config.yaml
encoder_arch: "convnext"
model: "image VAE"
dataset: "photos with spoken descriptions (Open Images, Localized Narratives)"
train_examples: 203450
image_size: 64
crop_scale_min: 1
horizontal_flip: true
translate: 0.06
bottleneck: "kl"
downsampling_factor: 8
encoder_isotropic: false
encoder_norm: "rmsnorm"
encoder_activation: "quick_gelu"
encoder_mlp_ratio: 2
encoder_inner_norm: false
encoder_moe: "expert_choice"
encoder_num_experts: 16
encoder_moe_every: 2
encoder_expert_mlp_ratio: 0.25
encoder_experts_per_token: 2
encoder_shared_expert: false
encoder_patch_size: [4, 4]
encoder_conv_stem: false
encoder_depths: [8, 8]
encoder_widths: [80, 160]
encoder_kernel_size: 3
loss: "mse"
latent_channels: 8
decoder_norm: "groupnorm"
decoder_activation: "elu"
decoder_weight_standardization: false
decoder_widths: [48, 48, 96, 192]
decoder_blocks_per_level: 3
decoder_block: "basic"
decoder_attention: false
decoder_upsampling: "nearest_conv"
kl_weight: 0.001
residual_init: "zero_last"
optimizer: "muon"
muon_scale: "original"
lr: 0.023
momentum: 0.98
nesterov: true
orthogonalizer: "newton_schulz_5"
adamw_lr_other_params: 0.0022
grad_clip: 0.5
steps: 8500
batch_size: 256
epochs: 10.7
lr_schedule: "wsd"
decay_fraction: 0.3
final_lr_fraction: 0.1
warmup_steps: 850
weight_decay: 0.01
adamw_weight_decay_other_params: 0.01
Rows from block 15 of the encoder of a small image VAE, named by matrix and row number. Rows with one number within an expert belong to one neuron, the router's apart. Each number is 200 + 20 x the weight over its row's rms, rounded and kept within 0 to 999. All counts start at 0.
Before each expert's rows are labels from the 100 images, of 14848, where the router gives the expert most weight on average: "colour at peak" is the nearest of a few named colours to the mean colour under the peak. Only what is clearly more common there than usual is listed. The data: photos with spoken descriptions (Open Images, Localized Narratives). In brackets: how many of the 100, against the usual share in percent.
# router: router (encoder.blocks.15.mlp.router.weight, 16x160, trained with AdamW), inputs 0-159
# up: expert up (encoder.blocks.15.mlp.up, 16x32x160), inputs 0-159
# down: expert down (encoder.blocks.15.mlp.down, 16x160x32, transposed), outputs 0-159

# expert 12
colour at peak: white (29 vs 6.3); pink (27 vs 9.2)
router.12,198,178,215,226,214,196,225,185,191,221,196,196,245,179,192,200,192,223,219,196,227,182,220,183,179,174,173,212,178,175,214,204,203,189,178,195,191,163,204,140,190,210,213,195,224,216,230,200,203,211,204,183,215,228,228,191,193,229,195,185,191,193,155,186,189,169,200,209,220,216,209,210,205,184,169,178,207,195,215,231,212,215,172,203,199,198,183,213,193,202,185,230,201,192,206,157,150,204,208,208,202,217,218,187,186,214,227,226,204,194,169,171,205,233,235,199,201,184,179,232,189,218,208,226,213,207,210,184,182,224,195,227,197,200,198,176,176,150,212,190,232,170,219,186,187,200,173,219,202,237,198,167,244,210,215,212,203,220,235,216
up.16,192,201,184,200,202,199,194,224,218,208,210,190,221,181,196,227,211,165,180,167,200,208,190,199,225,199,193,203,230,192,198,195,205,248,213,243,162,194,194,240,198,188,204,210,234,197,223,172,178,215,212,205,218,220,188,195,190,199,191,199,201,186,213,199,196,202,211,221,193,193,211,179,197,154,204,202,180,214,193,240,194,203,203,196,189,180,184,226,210,197,191,198,208,180,206,208,210,200,181,189,203,210,174,220,200,199,198,206,182,167,200,221,108,179,177,192,202,156,215,192,215,168,220,199,227,183,210,197,209,202,209,210,192,208,172,218,182,207,217,154,223,269,229,212,160,191,203,184,158,196,210,179,207,186,179,162,177,200,197,201
down.16,211,168,150,185,194,178,177,204,225,200,215,159,222,183,205,220,202,196,203,185,186,191,199,207,189,189,221,199,158,195,201,205,205,163,192,185,187,190,216,219,199,184,176,186,165,190,176,194,175,128,174,229,203,209,169,195,223,188,187,242,225,191,174,179,207,154,216,211,200,171,194,181,207,173,185,173,190,212,208,191,202,220,199,199,191,179,183,210,164,210,233,205,201,212,190,190,188,203,192,235,219,195,181,201,200,200,197,223,228,234,165,181,169,204,157,201,167,198,223,226,186,208,204,204,192,212,188,190,227,206,207,213,204,188,198,204,203,206,186,171,157,228,211,241,177,198,184,209,226,180,190,216,191,180,229,204,212,197,170,222
up.17,213,229,210,197,203,205,200,183,169,201,211,193,189,171,207,195,217,148,174,217,218,214,202,175,190,220,206,211,205,193,181,194,185,191,219,217,183,226,198,228,191,209,187,208,172,207,163,245,248,218,224,205,200,240,195,220,232,190,208,202,201,185,196,195,218,233,197,216,187,182,199,205,195,216,209,164,191,191,201,249,164,173,187,213,194,181,191,198,196,220,219,226,215,211,204,199,179,215,201,191,192,189,189,209,214,202,215,215,198,183,188,204,95,221,168,202,205,189,196,197,192,186,186,193,223,204,196,177,212,181,195,202,201,202,194,198,205,204,198,215,194,285,235,201,168,194,197,190,195,207,188,227,194,210,193,210,185,209,191,180
down.17,261,214,186,221,189,172,202,192,236,176,206,178,185,199,202,193,204,195,232,213,218,221,198,221,200,228,207,179,176,207,217,179,239,222,196,216,213,201,208,217,213,218,222,200,171,185,166,184,218,241,190,208,184,181,230,196,163,184,181,218,206,225,182,192,203,233,192,191,204,219,197,198,196,202,203,218,196,191,183,192,177,205,178,147,167,195,168,179,225,202,161,186,184,252,217,211,193,224,208,193,205,189,195,224,184,210,179,230,188,220,223,178,181,200,194,192,219,191,174,193,201,186,219,175,172,210,164,180,167,200,209,189,229,168,227,198,180,205,205,176,195,193,208,178,190,183,184,192,207,204,217,190,155,227,191,198,239,165,221,206
up.18,201,185,184,197,212,182,186,213,190,223,185,179,204,207,191,185,190,188,170,173,191,221,167,188,197,223,172,227,242,199,174,176,214,171,198,210,194,215,214,226,208,177,196,198,213,193,231,188,216,196,216,187,177,212,188,205,226,183,154,202,172,206,199,238,189,241,210,194,174,212,173,186,219,196,200,211,168,215,184,180,169,198,197,175,201,202,224,191,209,184,218,205,212,231,221,207,211,201,194,202,200,178,188,253,203,204,199,172,222,194,175,192,101,232,225,200,203,222,200,170,217,148,164,205,206,200,203,188,219,207,201,182,219,202,204,219,235,201,202,207,203,243,196,211,183,207,204,213,230,201,202,216,189,200,186,184,198,223,189,196
down.18,206,175,223,238,196,170,202,184,195,193,196,191,184,194,224,201,195,244,222,182,193,213,223,190,182,219,181,210,221,223,187,193,204,234,204,238,172,172,199,228,220,204,245,202,170,204,234,204,210,230,163,221,207,207,221,211,206,203,215,192,207,212,197,240,186,209,222,201,200,166,234,203,178,182,199,205,214,201,191,189,199,230,200,187,193,194,174,188,190,199,175,209,211,158,195,220,161,231,215,217,196,196,232,193,174,190,202,213,209,205,193,191,123,190,212,219,221,189,175,179,171,173,229,225,175,178,197,218,234,172,191,204,215,190,184,214,204,194,208,164,216,170,203,213,189,189,182,212,190,186,214,187,166,221,235,186,201,172,195,206
up.19,218,223,205,192,204,237,212,199,207,208,202,220,159,215,220,203,203,194,192,222,207,201,194,196,215,215,214,205,221,206,201,198,192,184,179,250,187,202,195,222,186,195,167,188,218,199,167,196,180,229,196,234,177,218,201,214,213,208,196,206,208,212,190,183,183,225,201,205,192,216,197,201,240,178,182,185,174,173,215,180,190,174,201,179,220,208,228,247,202,207,215,197,174,251,214,215,197,195,200,191,191,175,206,206,209,189,195,213,205,175,219,182,132,186,198,179,213,206,206,180,190,219,215,215,214,188,223,202,246,210,196,210,201,202,198,220,234,205,219,220,234,267,229,170,189,227,217,209,230,210,201,205,219,181,148,225,155,217,214,218
down.19,192,201,179,210,208,183,226,208,199,209,180,187,203,214,220,231,221,153,192,207,197,169,192,190,205,201,189,215,200,204,205,188,229,243,183,172,190,226,194,159,148,236,200,198,224,215,163,226,208,199,192,170,193,177,217,211,180,210,190,208,205,179,231,160,182,238,199,208,216,197,170,192,188,226,181,175,228,182,197,229,203,212,190,211,178,211,237,231,244,229,214,179,223,178,179,167,218,184,188,210,216,169,204,207,190,217,175,201,201,185,214,211,198,162,202,201,218,154,174,206,192,192,232,210,188,205,194,212,176,203,225,198,206,220,199,191,226,203,205,188,209,179,200,219,225,184,229,208,178,203,201,214,196,194,156,214,191,188,226,156

# expert 1
colour at peak: white (70 vs 6.3)
router.1,196,183,196,171,184,208,211,220,175,190,210,180,186,176,189,202,204,208,218,187,215,168,196,220,211,185,182,188,178,285,199,215,210,197,168,175,233,201,179,242,198,212,191,235,218,218,205,202,175,225,212,174,221,239,207,172,195,198,214,186,221,200,251,194,211,187,178,178,206,171,177,211,191,215,180,169,180,203,175,195,198,185,196,211,271,200,181,202,163,174,219,212,216,202,209,191,233,199,202,178,197,219,211,158,196,197,203,196,218,217,222,203,207,207,198,178,193,182,215,170,209,207,195,200,213,207,197,191,189,197,188,148,180,220,211,208,200,238,186,196,179,215,166,224,214,207,221,236,201,201,219,191,196,204,215,204,223,202,187,207
up.12,190,207,171,225,206,188,193,206,150,193,203,199,161,195,209,193,190,157,166,206,190,190,206,205,201,199,217,211,249,170,184,185,204,194,223,256,196,211,197,162,199,208,184,199,190,201,176,220,203,205,161,226,205,207,207,201,236,216,194,210,163,206,194,193,184,209,228,189,179,198,193,165,221,206,200,230,226,208,206,230,207,216,201,167,171,188,207,184,210,191,162,210,175,212,214,199,187,189,191,223,201,198,173,215,207,202,199,211,206,210,179,193,110,179,181,224,195,223,191,220,195,183,198,218,194,193,203,226,220,184,208,199,195,191,225,196,216,158,197,224,232,191,244,208,193,205,186,201,179,197,163,182,215,207,183,184,174,182,217,185
down.12,192,185,224,196,184,183,184,207,207,201,191,193,215,200,218,175,191,205,204,190,224,197,208,234,209,200,211,206,197,193,200,202,199,193,231,190,199,157,198,191,225,236,189,217,185,206,203,212,204,186,207,191,192,193,202,242,192,200,193,208,221,217,207,186,201,211,185,202,183,207,151,196,187,211,210,203,185,252,205,179,218,214,208,229,220,184,207,193,188,191,202,174,240,173,218,188,228,218,186,180,189,204,207,190,211,190,176,219,207,230,231,226,172,206,186,210,191,195,207,243,226,185,181,204,199,214,177,176,209,206,279,189,152,203,207,210,182,197,187,197,161,165,190,185,208,166,208,212,226,182,218,178,215,229,184,177,214,121,165,202
up.13,174,200,225,196,201,195,180,159,202,196,206,229,173,207,229,180,196,163,178,214,210,182,203,162,196,202,199,204,174,184,195,193,194,212,205,256,195,197,208,222,201,214,206,197,218,192,222,204,172,209,194,222,184,214,168,219,205,207,189,216,186,194,201,206,197,213,203,202,230,252,216,172,199,199,196,224,210,209,207,241,202,184,194,207,172,194,176,206,211,202,187,184,189,195,205,215,204,211,181,218,201,183,199,189,192,203,195,192,214,176,191,176,92,190,181,203,203,234,187,211,184,175,214,197,172,205,205,203,276,198,217,202,193,215,212,192,204,194,202,228,186,234,216,176,180,202,187,201,212,187,180,194,214,183,176,244,213,231,206,199
down.13,205,206,226,228,186,210,197,173,218,168,207,224,222,215,231,190,215,207,200,211,222,196,190,197,177,245,161,187,190,219,206,221,230,195,177,211,240,175,161,177,177,207,191,199,211,172,210,193,199,206,198,187,199,186,173,210,239,180,198,209,219,196,158,206,209,228,181,195,209,189,205,203,197,197,202,205,202,235,186,238,183,167,234,204,187,197,186,221,195,204,216,171,223,218,225,210,213,233,213,181,196,183,208,230,187,207,180,209,204,223,215,218,256,217,195,212,181,205,195,184,206,209,194,176,192,171,205,193,207,210,170,173,212,191,170,183,198,181,206,187,158,258,182,176,226,182,209,195,198,225,221,204,205,200,229,199,230,141,193,210
up.14,181,199,219,215,199,201,203,199,206,212,199,202,192,213,204,186,206,122,189,221,200,221,212,194,189,209,203,201,233,192,188,215,222,167,237,251,174,209,196,188,180,184,213,198,203,199,216,229,189,169,175,216,212,191,221,206,197,225,174,216,154,185,194,203,192,209,210,204,192,221,200,166,215,167,200,209,176,199,204,216,204,203,201,191,189,228,191,187,174,199,164,198,222,217,202,205,199,202,185,220,196,188,191,203,221,190,203,187,197,184,211,199,95,180,200,226,206,201,170,212,185,201,239,180,193,235,189,202,223,200,205,208,185,169,212,196,197,183,203,187,193,210,225,164,206,201,180,198,228,195,163,203,201,203,169,191,225,169,220,165
down.14,184,178,173,200,202,210,186,232,195,210,200,187,205,209,193,218,211,165,180,224,213,237,188,205,167,154,216,193,204,224,190,219,194,226,174,210,208,228,230,179,227,176,209,195,221,216,170,212,170,165,213,197,207,211,211,219,209,193,199,216,183,169,215,203,221,198,207,214,211,201,242,178,227,186,199,207,224,186,188,232,195,200,206,184,197,201,196,202,208,195,237,210,197,218,176,207,200,157,184,210,208,192,210,244,232,175,200,214,229,172,196,181,205,185,223,212,210,230,223,181,171,208,196,196,210,192,221,197,222,215,189,187,160,229,155,216,219,217,210,153,189,177,216,211,207,203,206,212,221,207,159,239,172,179,206,235,187,153,192,215
up.15,189,218,179,227,198,192,203,186,191,221,193,228,202,194,204,208,201,162,183,210,211,186,207,185,202,225,227,219,182,194,192,197,174,216,219,262,149,185,199,228,195,204,193,165,174,179,216,192,196,194,185,202,185,182,187,206,222,222,191,237,168,184,199,207,185,179,191,210,187,195,190,179,210,201,213,217,228,188,187,212,216,192,186,193,188,187,201,210,199,214,162,204,222,248,202,228,197,167,203,219,194,200,177,233,202,216,192,203,213,193,180,195,106,189,187,195,203,209,174,203,196,220,219,171,220,193,232,218,231,201,178,209,207,182,222,220,233,154,210,197,215,207,252,197,194,209,208,203,187,192,176,192,217,192,178,216,184,190,219,178
down.15,187,188,173,199,190,219,197,233,182,240,236,195,203,198,202,221,216,166,189,203,199,198,209,217,189,177,234,233,193,232,203,214,192,199,203,167,188,253,192,196,206,192,192,172,235,202,187,213,181,159,220,193,204,229,186,174,180,214,167,218,156,178,224,218,215,181,190,212,208,190,220,188,224,170,210,192,211,177,186,230,204,223,195,201,215,201,229,214,220,241,243,210,176,209,174,214,165,174,208,188,219,189,181,234,203,189,173,198,191,202,211,185,201,197,202,198,223,220,223,209,161,233,195,208,216,185,192,200,204,197,156,201,231,200,164,213,195,232,200,187,204,205,231,218,216,179,180,175,197,210,177,221,164,224,218,201,180,197,185,180

# expert 0
colour at peak: black (36 vs 13.7)
router.0,188,208,220,198,190,211,186,177,161,177,192,199,140,227,218,187,195,187,194,189,166,195,180,248,185,205,203,178,201,257,228,193,206,232,231,219,178,204,202,238,223,195,176,197,184,196,216,208,168,215,201,152,194,198,152,190,209,226,196,220,198,214,220,232,218,204,170,211,190,207,233,174,196,199,214,166,207,212,217,205,205,176,212,178,153,218,210,166,227,200,199,193,196,208,201,185,174,192,202,181,189,196,199,198,204,183,193,193,193,164,203,210,175,176,186,225,196,211,178,165,210,188,199,223,225,206,208,164,227,173,213,202,197,190,208,187,227,201,202,233,185,224,218,181,226,219,200,191,183,193,189,193,238,204,195,189,162,180,218,201
up.16,159,204,208,214,200,178,173,164,185,237,200,203,211,164,224,222,211,205,200,214,187,180,218,199,192,193,194,174,230,193,198,199,208,232,237,216,193,218,198,226,193,218,207,193,181,193,196,207,201,195,175,196,188,213,204,183,201,188,196,205,181,216,201,206,197,215,200,210,208,222,185,211,205,202,169,221,216,202,186,217,193,198,204,224,193,202,176,207,208,185,221,203,183,264,211,181,192,187,193,182,200,219,209,235,201,199,190,201,214,209,214,196,58,199,160,218,198,206,186,202,208,233,213,214,197,183,195,211,213,205,188,195,221,191,200,206,195,194,179,175,201,227,194,198,182,196,195,228,196,192,203,218,217,198,177,252,195,201,190,210
down.16,196,224,230,183,190,180,185,172,183,191,207,193,196,202,223,218,203,219,202,241,205,181,141,216,187,221,172,182,207,232,185,185,205,191,209,192,193,261,181,228,190,209,225,180,196,167,172,192,191,200,192,213,157,191,237,172,220,207,199,182,195,178,210,220,180,209,181,171,205,195,209,201,188,205,200,198,188,183,191,214,213,200,196,187,164,221,216,211,233,197,211,212,169,196,182,215,187,227,272,195,216,215,166,180,201,208,213,198,225,204,173,213,197,240,211,199,216,197,182,176,186,213,199,219,212,187,193,218,203,162,154,202,223,184,196,191,199,231,210,156,206,224,204,220,170,185,213,196,178,203,213,225,194,228,193,198,214,209,230,197
up.17,181,202,191,219,203,189,203,209,172,203,231,202,195,181,200,185,204,174,167,212,204,204,231,225,193,194,187,207,226,191,203,195,226,182,224,229,192,236,190,223,200,195,189,189,204,203,189,214,223,211,170,204,226,156,195,204,219,212,198,195,187,202,204,181,184,199,207,220,183,216,204,189,211,200,210,205,213,186,217,214,192,173,195,193,212,175,173,210,186,196,141,194,203,183,198,214,203,221,205,229,200,213,175,211,187,204,191,198,204,234,168,174,95,225,212,188,189,253,188,202,184,179,213,203,208,161,218,214,268,200,200,174,211,207,218,205,190,203,191,184,194,212,193,207,193,218,180,219,188,207,177,197,183,222,182,230,228,230,216,178
down.17,182,209,199,203,192,193,184,219,226,167,196,197,204,207,246,198,192,238,222,211,206,190,192,227,182,206,213,192,181,205,182,176,191,206,232,211,215,171,173,182,201,209,198,217,183,181,188,198,193,171,190,212,193,178,188,192,176,214,184,195,233,211,179,185,168,221,212,207,196,218,223,177,160,202,227,189,198,164,182,184,201,187,188,190,179,207,214,187,236,201,201,208,247,161,198,194,201,222,191,176,218,224,239,197,195,226,173,192,216,224,211,209,128,235,208,203,217,184,184,195,237,214,202,223,178,199,174,203,190,183,177,182,183,176,211,188,188,203,211,196,181,147,188,205,197,169,191,221,208,216,217,204,204,229,192,218,236,147,201,226
up.18,190,196,220,207,218,192,212,200,209,245,185,239,187,205,208,202,206,169,195,198,203,216,219,206,207,196,202,199,210,212,193,178,197,174,234,272,196,209,210,201,190,210,201,203,148,141,219,205,205,224,151,196,193,192,202,209,218,180,166,196,209,185,202,178,207,205,185,209,210,200,198,193,229,202,194,191,205,217,212,220,202,224,202,208,206,189,182,198,207,207,167,204,206,198,194,199,173,208,216,232,212,188,214,235,211,194,198,211,211,200,164,223,94,228,204,198,198,214,184,201,171,161,180,197,201,223,233,222,210,195,194,217,192,199,209,202,196,193,177,192,210,203,207,204,173,230,189,189,200,201,197,190,220,189,219,252,213,219,211,177
down.18,191,195,234,228,216,187,208,136,200,167,213,198,191,216,218,196,177,164,208,187,194,183,187,182,234,224,188,185,208,191,190,192,194,206,224,207,179,191,189,200,188,253,210,233,172,200,211,177,216,242,200,203,186,222,197,211,228,191,216,195,221,213,173,193,221,192,183,221,174,173,169,210,204,213,176,194,206,226,201,173,209,208,198,207,240,181,186,189,149,210,203,208,202,214,211,156,221,205,212,214,181,209,180,185,186,200,199,195,166,195,184,206,168,185,176,203,201,203,199,210,200,190,212,204,205,218,202,180,208,193,260,194,189,217,220,211,186,182,174,182,204,209,169,156,213,202,193,191,203,194,170,169,221,194,203,217,228,271,204,203
up.19,168,164,190,189,195,183,188,212,193,217,169,207,193,230,208,182,190,135,171,215,201,211,210,188,205,215,203,216,229,223,199,180,208,223,224,252,207,217,207,217,179,204,221,204,212,176,172,211,224,213,154,211,202,187,192,207,200,189,204,192,196,202,203,186,206,191,182,208,188,204,201,187,211,204,209,183,182,198,201,254,177,181,207,198,215,202,209,170,199,207,174,181,222,283,192,183,187,200,207,206,212,214,167,213,218,202,192,205,206,188,205,212,101,193,165,217,199,212,210,193,168,205,217,211,222,186,201,204,206,206,218,202,187,181,192,197,205,168,204,163,171,234,204,215,200,222,197,202,185,191,198,196,193,199,193,194,205,212,189,182
down.19,199,204,209,223,197,192,215,173,203,209,217,184,185,205,237,198,221,200,217,226,221,190,204,206,185,204,212,179,192,190,192,180,206,242,193,235,198,192,211,204,184,236,190,184,216,188,161,183,187,217,176,222,194,170,229,206,207,211,216,227,162,191,196,224,205,234,212,186,188,228,227,198,188,195,199,208,195,213,188,221,196,164,201,203,184,213,202,203,198,196,211,188,253,189,197,146,184,188,252,201,203,169,196,224,197,172,195,187,209,178,189,171,169,161,188,205,208,189,184,183,183,207,238,186,179,159,219,213,176,182,195,202,164,222,172,190,203,207,219,156,195,178,221,258,176,204,196,177,217,215,172,206,199,179,194,233,180,175,195,211

# expert 4
colour at peak: grey (65 vs 34.9)
router.4,156,204,210,208,216,207,170,191,226,223,186,194,175,228,218,166,196,202,209,173,176,196,199,156,191,240,182,206,201,158,182,184,205,214,244,192,194,187,208,241,174,202,184,205,178,188,193,191,169,211,189,206,181,168,191,218,198,224,190,193,181,206,176,172,199,171,192,213,232,218,225,179,205,185,215,269,200,221,192,252,202,227,208,163,173,190,201,222,208,210,172,209,209,211,197,190,163,193,185,195,204,209,206,174,189,210,198,206,206,204,179,189,187,183,185,202,223,220,199,170,192,173,185,175,150,199,207,206,198,200,226,189,211,207,202,216,228,215,173,231,217,204,146,194,203,196,192,205,204,207,218,170,217,208,211,223,224,197,187,195
up.16,167,161,229,196,194,217,223,192,221,175,213,195,193,206,217,228,170,193,183,208,200,201,211,214,222,179,192,208,188,169,204,173,186,204,214,216,195,241,191,215,170,253,197,211,201,204,163,206,201,216,194,192,218,219,220,219,227,184,202,213,175,222,188,211,176,176,195,233,204,211,169,192,173,193,182,202,205,231,198,194,184,189,183,155,220,202,177,204,187,199,195,170,190,211,203,137,219,208,186,227,195,178,190,204,196,215,220,234,225,188,241,209,164,203,181,211,210,219,238,194,182,200,174,197,207,185,175,162,230,194,211,172,210,206,161,199,160,189,221,207,210,231,197,242,181,201,196,176,197,209,217,190,169,195,217,226,185,182,199,215
down.16,175,208,222,187,186,167,212,196,198,209,213,195,193,207,196,228,186,190,222,230,182,202,193,201,185,192,183,219,182,174,195,182,208,180,220,194,210,175,205,148,202,206,195,203,162,174,194,198,179,232,191,208,219,177,160,164,189,212,192,195,213,224,210,217,191,209,215,148,198,141,217,219,208,179,198,213,192,219,211,179,171,213,167,228,209,196,191,198,204,217,211,194,229,196,174,211,202,170,220,176,212,206,199,230,206,183,170,210,213,190,176,205,185,256,152,181,178,220,227,199,238,213,216,206,181,213,188,174,161,180,168,212,187,198,172,218,231,196,173,204,219,176,218,197,166,184,187,174,191,201,173,209,180,191,226,206,202,214,209,193
up.17,230,246,195,213,186,183,169,187,232,182,185,221,202,238,195,186,192,164,215,211,190,250,196,211,181,213,202,195,214,171,201,195,212,200,224,216,199,217,209,205,218,190,237,182,150,187,142,200,257,178,160,223,185,170,219,212,201,184,163,199,191,201,179,206,188,204,211,195,166,234,240,200,201,207,238,206,238,198,203,147,198,192,206,190,169,199,212,193,211,216,195,206,234,172,193,181,215,229,210,198,196,183,205,203,206,191,205,190,196,170,199,200,222,183,178,210,221,216,207,197,184,181,195,209,202,217,210,199,187,190,213,235,215,212,202,200,212,220,221,215,207,209,184,212,190,206,203,156,217,203,188,230,212,167,195,216,220,173,188,199
down.17,277,183,173,201,199,198,203,212,164,189,180,212,236,207,193,205,191,222,181,203,205,194,220,185,210,197,192,210,173,182,219,197,177,230,161,235,214,180,194,231,217,199,174,200,180,193,231,192,157,188,185,227,196,194,189,172,168,193,203,186,195,212,231,218,197,204,216,221,206,203,203,206,207,187,209,208,204,204,172,185,187,202,229,185,234,218,218,185,211,223,195,213,196,245,187,186,222,207,237,199,207,168,201,225,217,221,175,199,203,202,187,196,182,198,259,210,197,185,208,209,208,219,223,177,163,179,182,187,221,208,185,169,190,207,184,187,228,210,197,201,264,212,222,200,196,193,181,173,190,213,192,235,201,200,199,215,183,181,222,237
up.18,129,230,194,175,206,206,169,195,206,201,195,189,168,220,212,188,208,191,195,192,205,204,197,194,188,210,215,199,193,187,193,202,194,200,261,144,215,211,207,271,214,200,200,196,171,194,207,182,177,195,216,210,196,175,189,207,210,211,195,195,220,197,204,190,208,198,196,202,193,200,198,218,207,195,193,272,196,199,216,206,211,192,198,211,191,184,199,214,221,199,201,214,205,215,197,201,210,202,206,196,184,203,191,164,199,208,198,175,221,186,199,213,180,197,177,199,199,191,215,176,195,191,191,189,124,204,211,207,224,197,187,176,197,200,218,196,256,246,191,221,197,217,121,194,192,200,203,185,203,196,185,190,204,205,213,204,253,202,208,200
down.18,179,197,162,213,208,207,181,217,227,182,213,160,212,210,197,212,217,203,218,241,217,217,214,192,200,171,180,206,174,183,221,198,202,209,182,243,204,196,210,208,213,185,182,207,238,189,205,211,157,171,211,233,218,193,206,174,188,185,207,214,185,186,215,231,198,212,232,182,220,213,223,167,215,189,213,213,217,187,187,227,185,185,213,199,196,225,211,193,212,218,219,233,203,174,223,189,195,175,224,187,215,156,219,253,209,210,161,186,212,187,192,192,195,199,223,188,178,175,211,192,239,234,161,187,176,199,192,196,214,209,192,170,213,207,183,185,206,193,223,189,201,160,235,200,184,204,192,181,204,188,209,238,199,162,188,211,157,165,230,206
up.19,243,209,186,196,213,206,204,233,227,211,174,195,212,210,189,197,184,215,187,199,201,220,193,184,225,195,196,219,220,238,207,202,197,209,216,244,185,167,212,172,217,175,210,185,207,206,168,209,191,205,229,207,236,154,177,193,171,215,173,170,176,210,196,210,203,198,178,216,187,215,189,217,190,224,229,177,213,211,211,163,183,175,214,194,214,198,164,182,229,189,236,186,180,225,198,212,185,216,204,168,199,195,218,226,220,199,205,200,199,202,196,191,163,228,195,211,196,195,207,198,212,181,167,209,205,156,202,223,218,211,181,188,230,184,173,182,171,188,192,201,215,188,189,152,200,199,160,198,143,194,196,193,184,218,203,244,184,243,210,173
down.19,190,237,204,198,201,208,181,219,187,196,199,181,201,192,199,169,196,216,205,196,223,241,188,208,183,212,224,195,177,226,198,217,225,174,195,197,200,184,183,257,242,189,180,203,185,232,163,170,215,200,184,208,215,249,188,200,244,204,206,202,223,213,194,208,186,207,192,180,220,221,175,175,229,203,209,185,160,205,203,184,199,186,180,209,227,173,169,186,155,206,181,217,226,218,186,189,216,183,223,224,217,192,181,219,171,211,217,203,207,237,181,212,176,198,196,199,169,220,173,204,173,205,204,203,199,144,173,229,190,191,200,175,209,208,212,173,211,211,228,214,214,216,184,202,213,221,222,175,228,202,226,220,184,200,194,208,163,190,225,224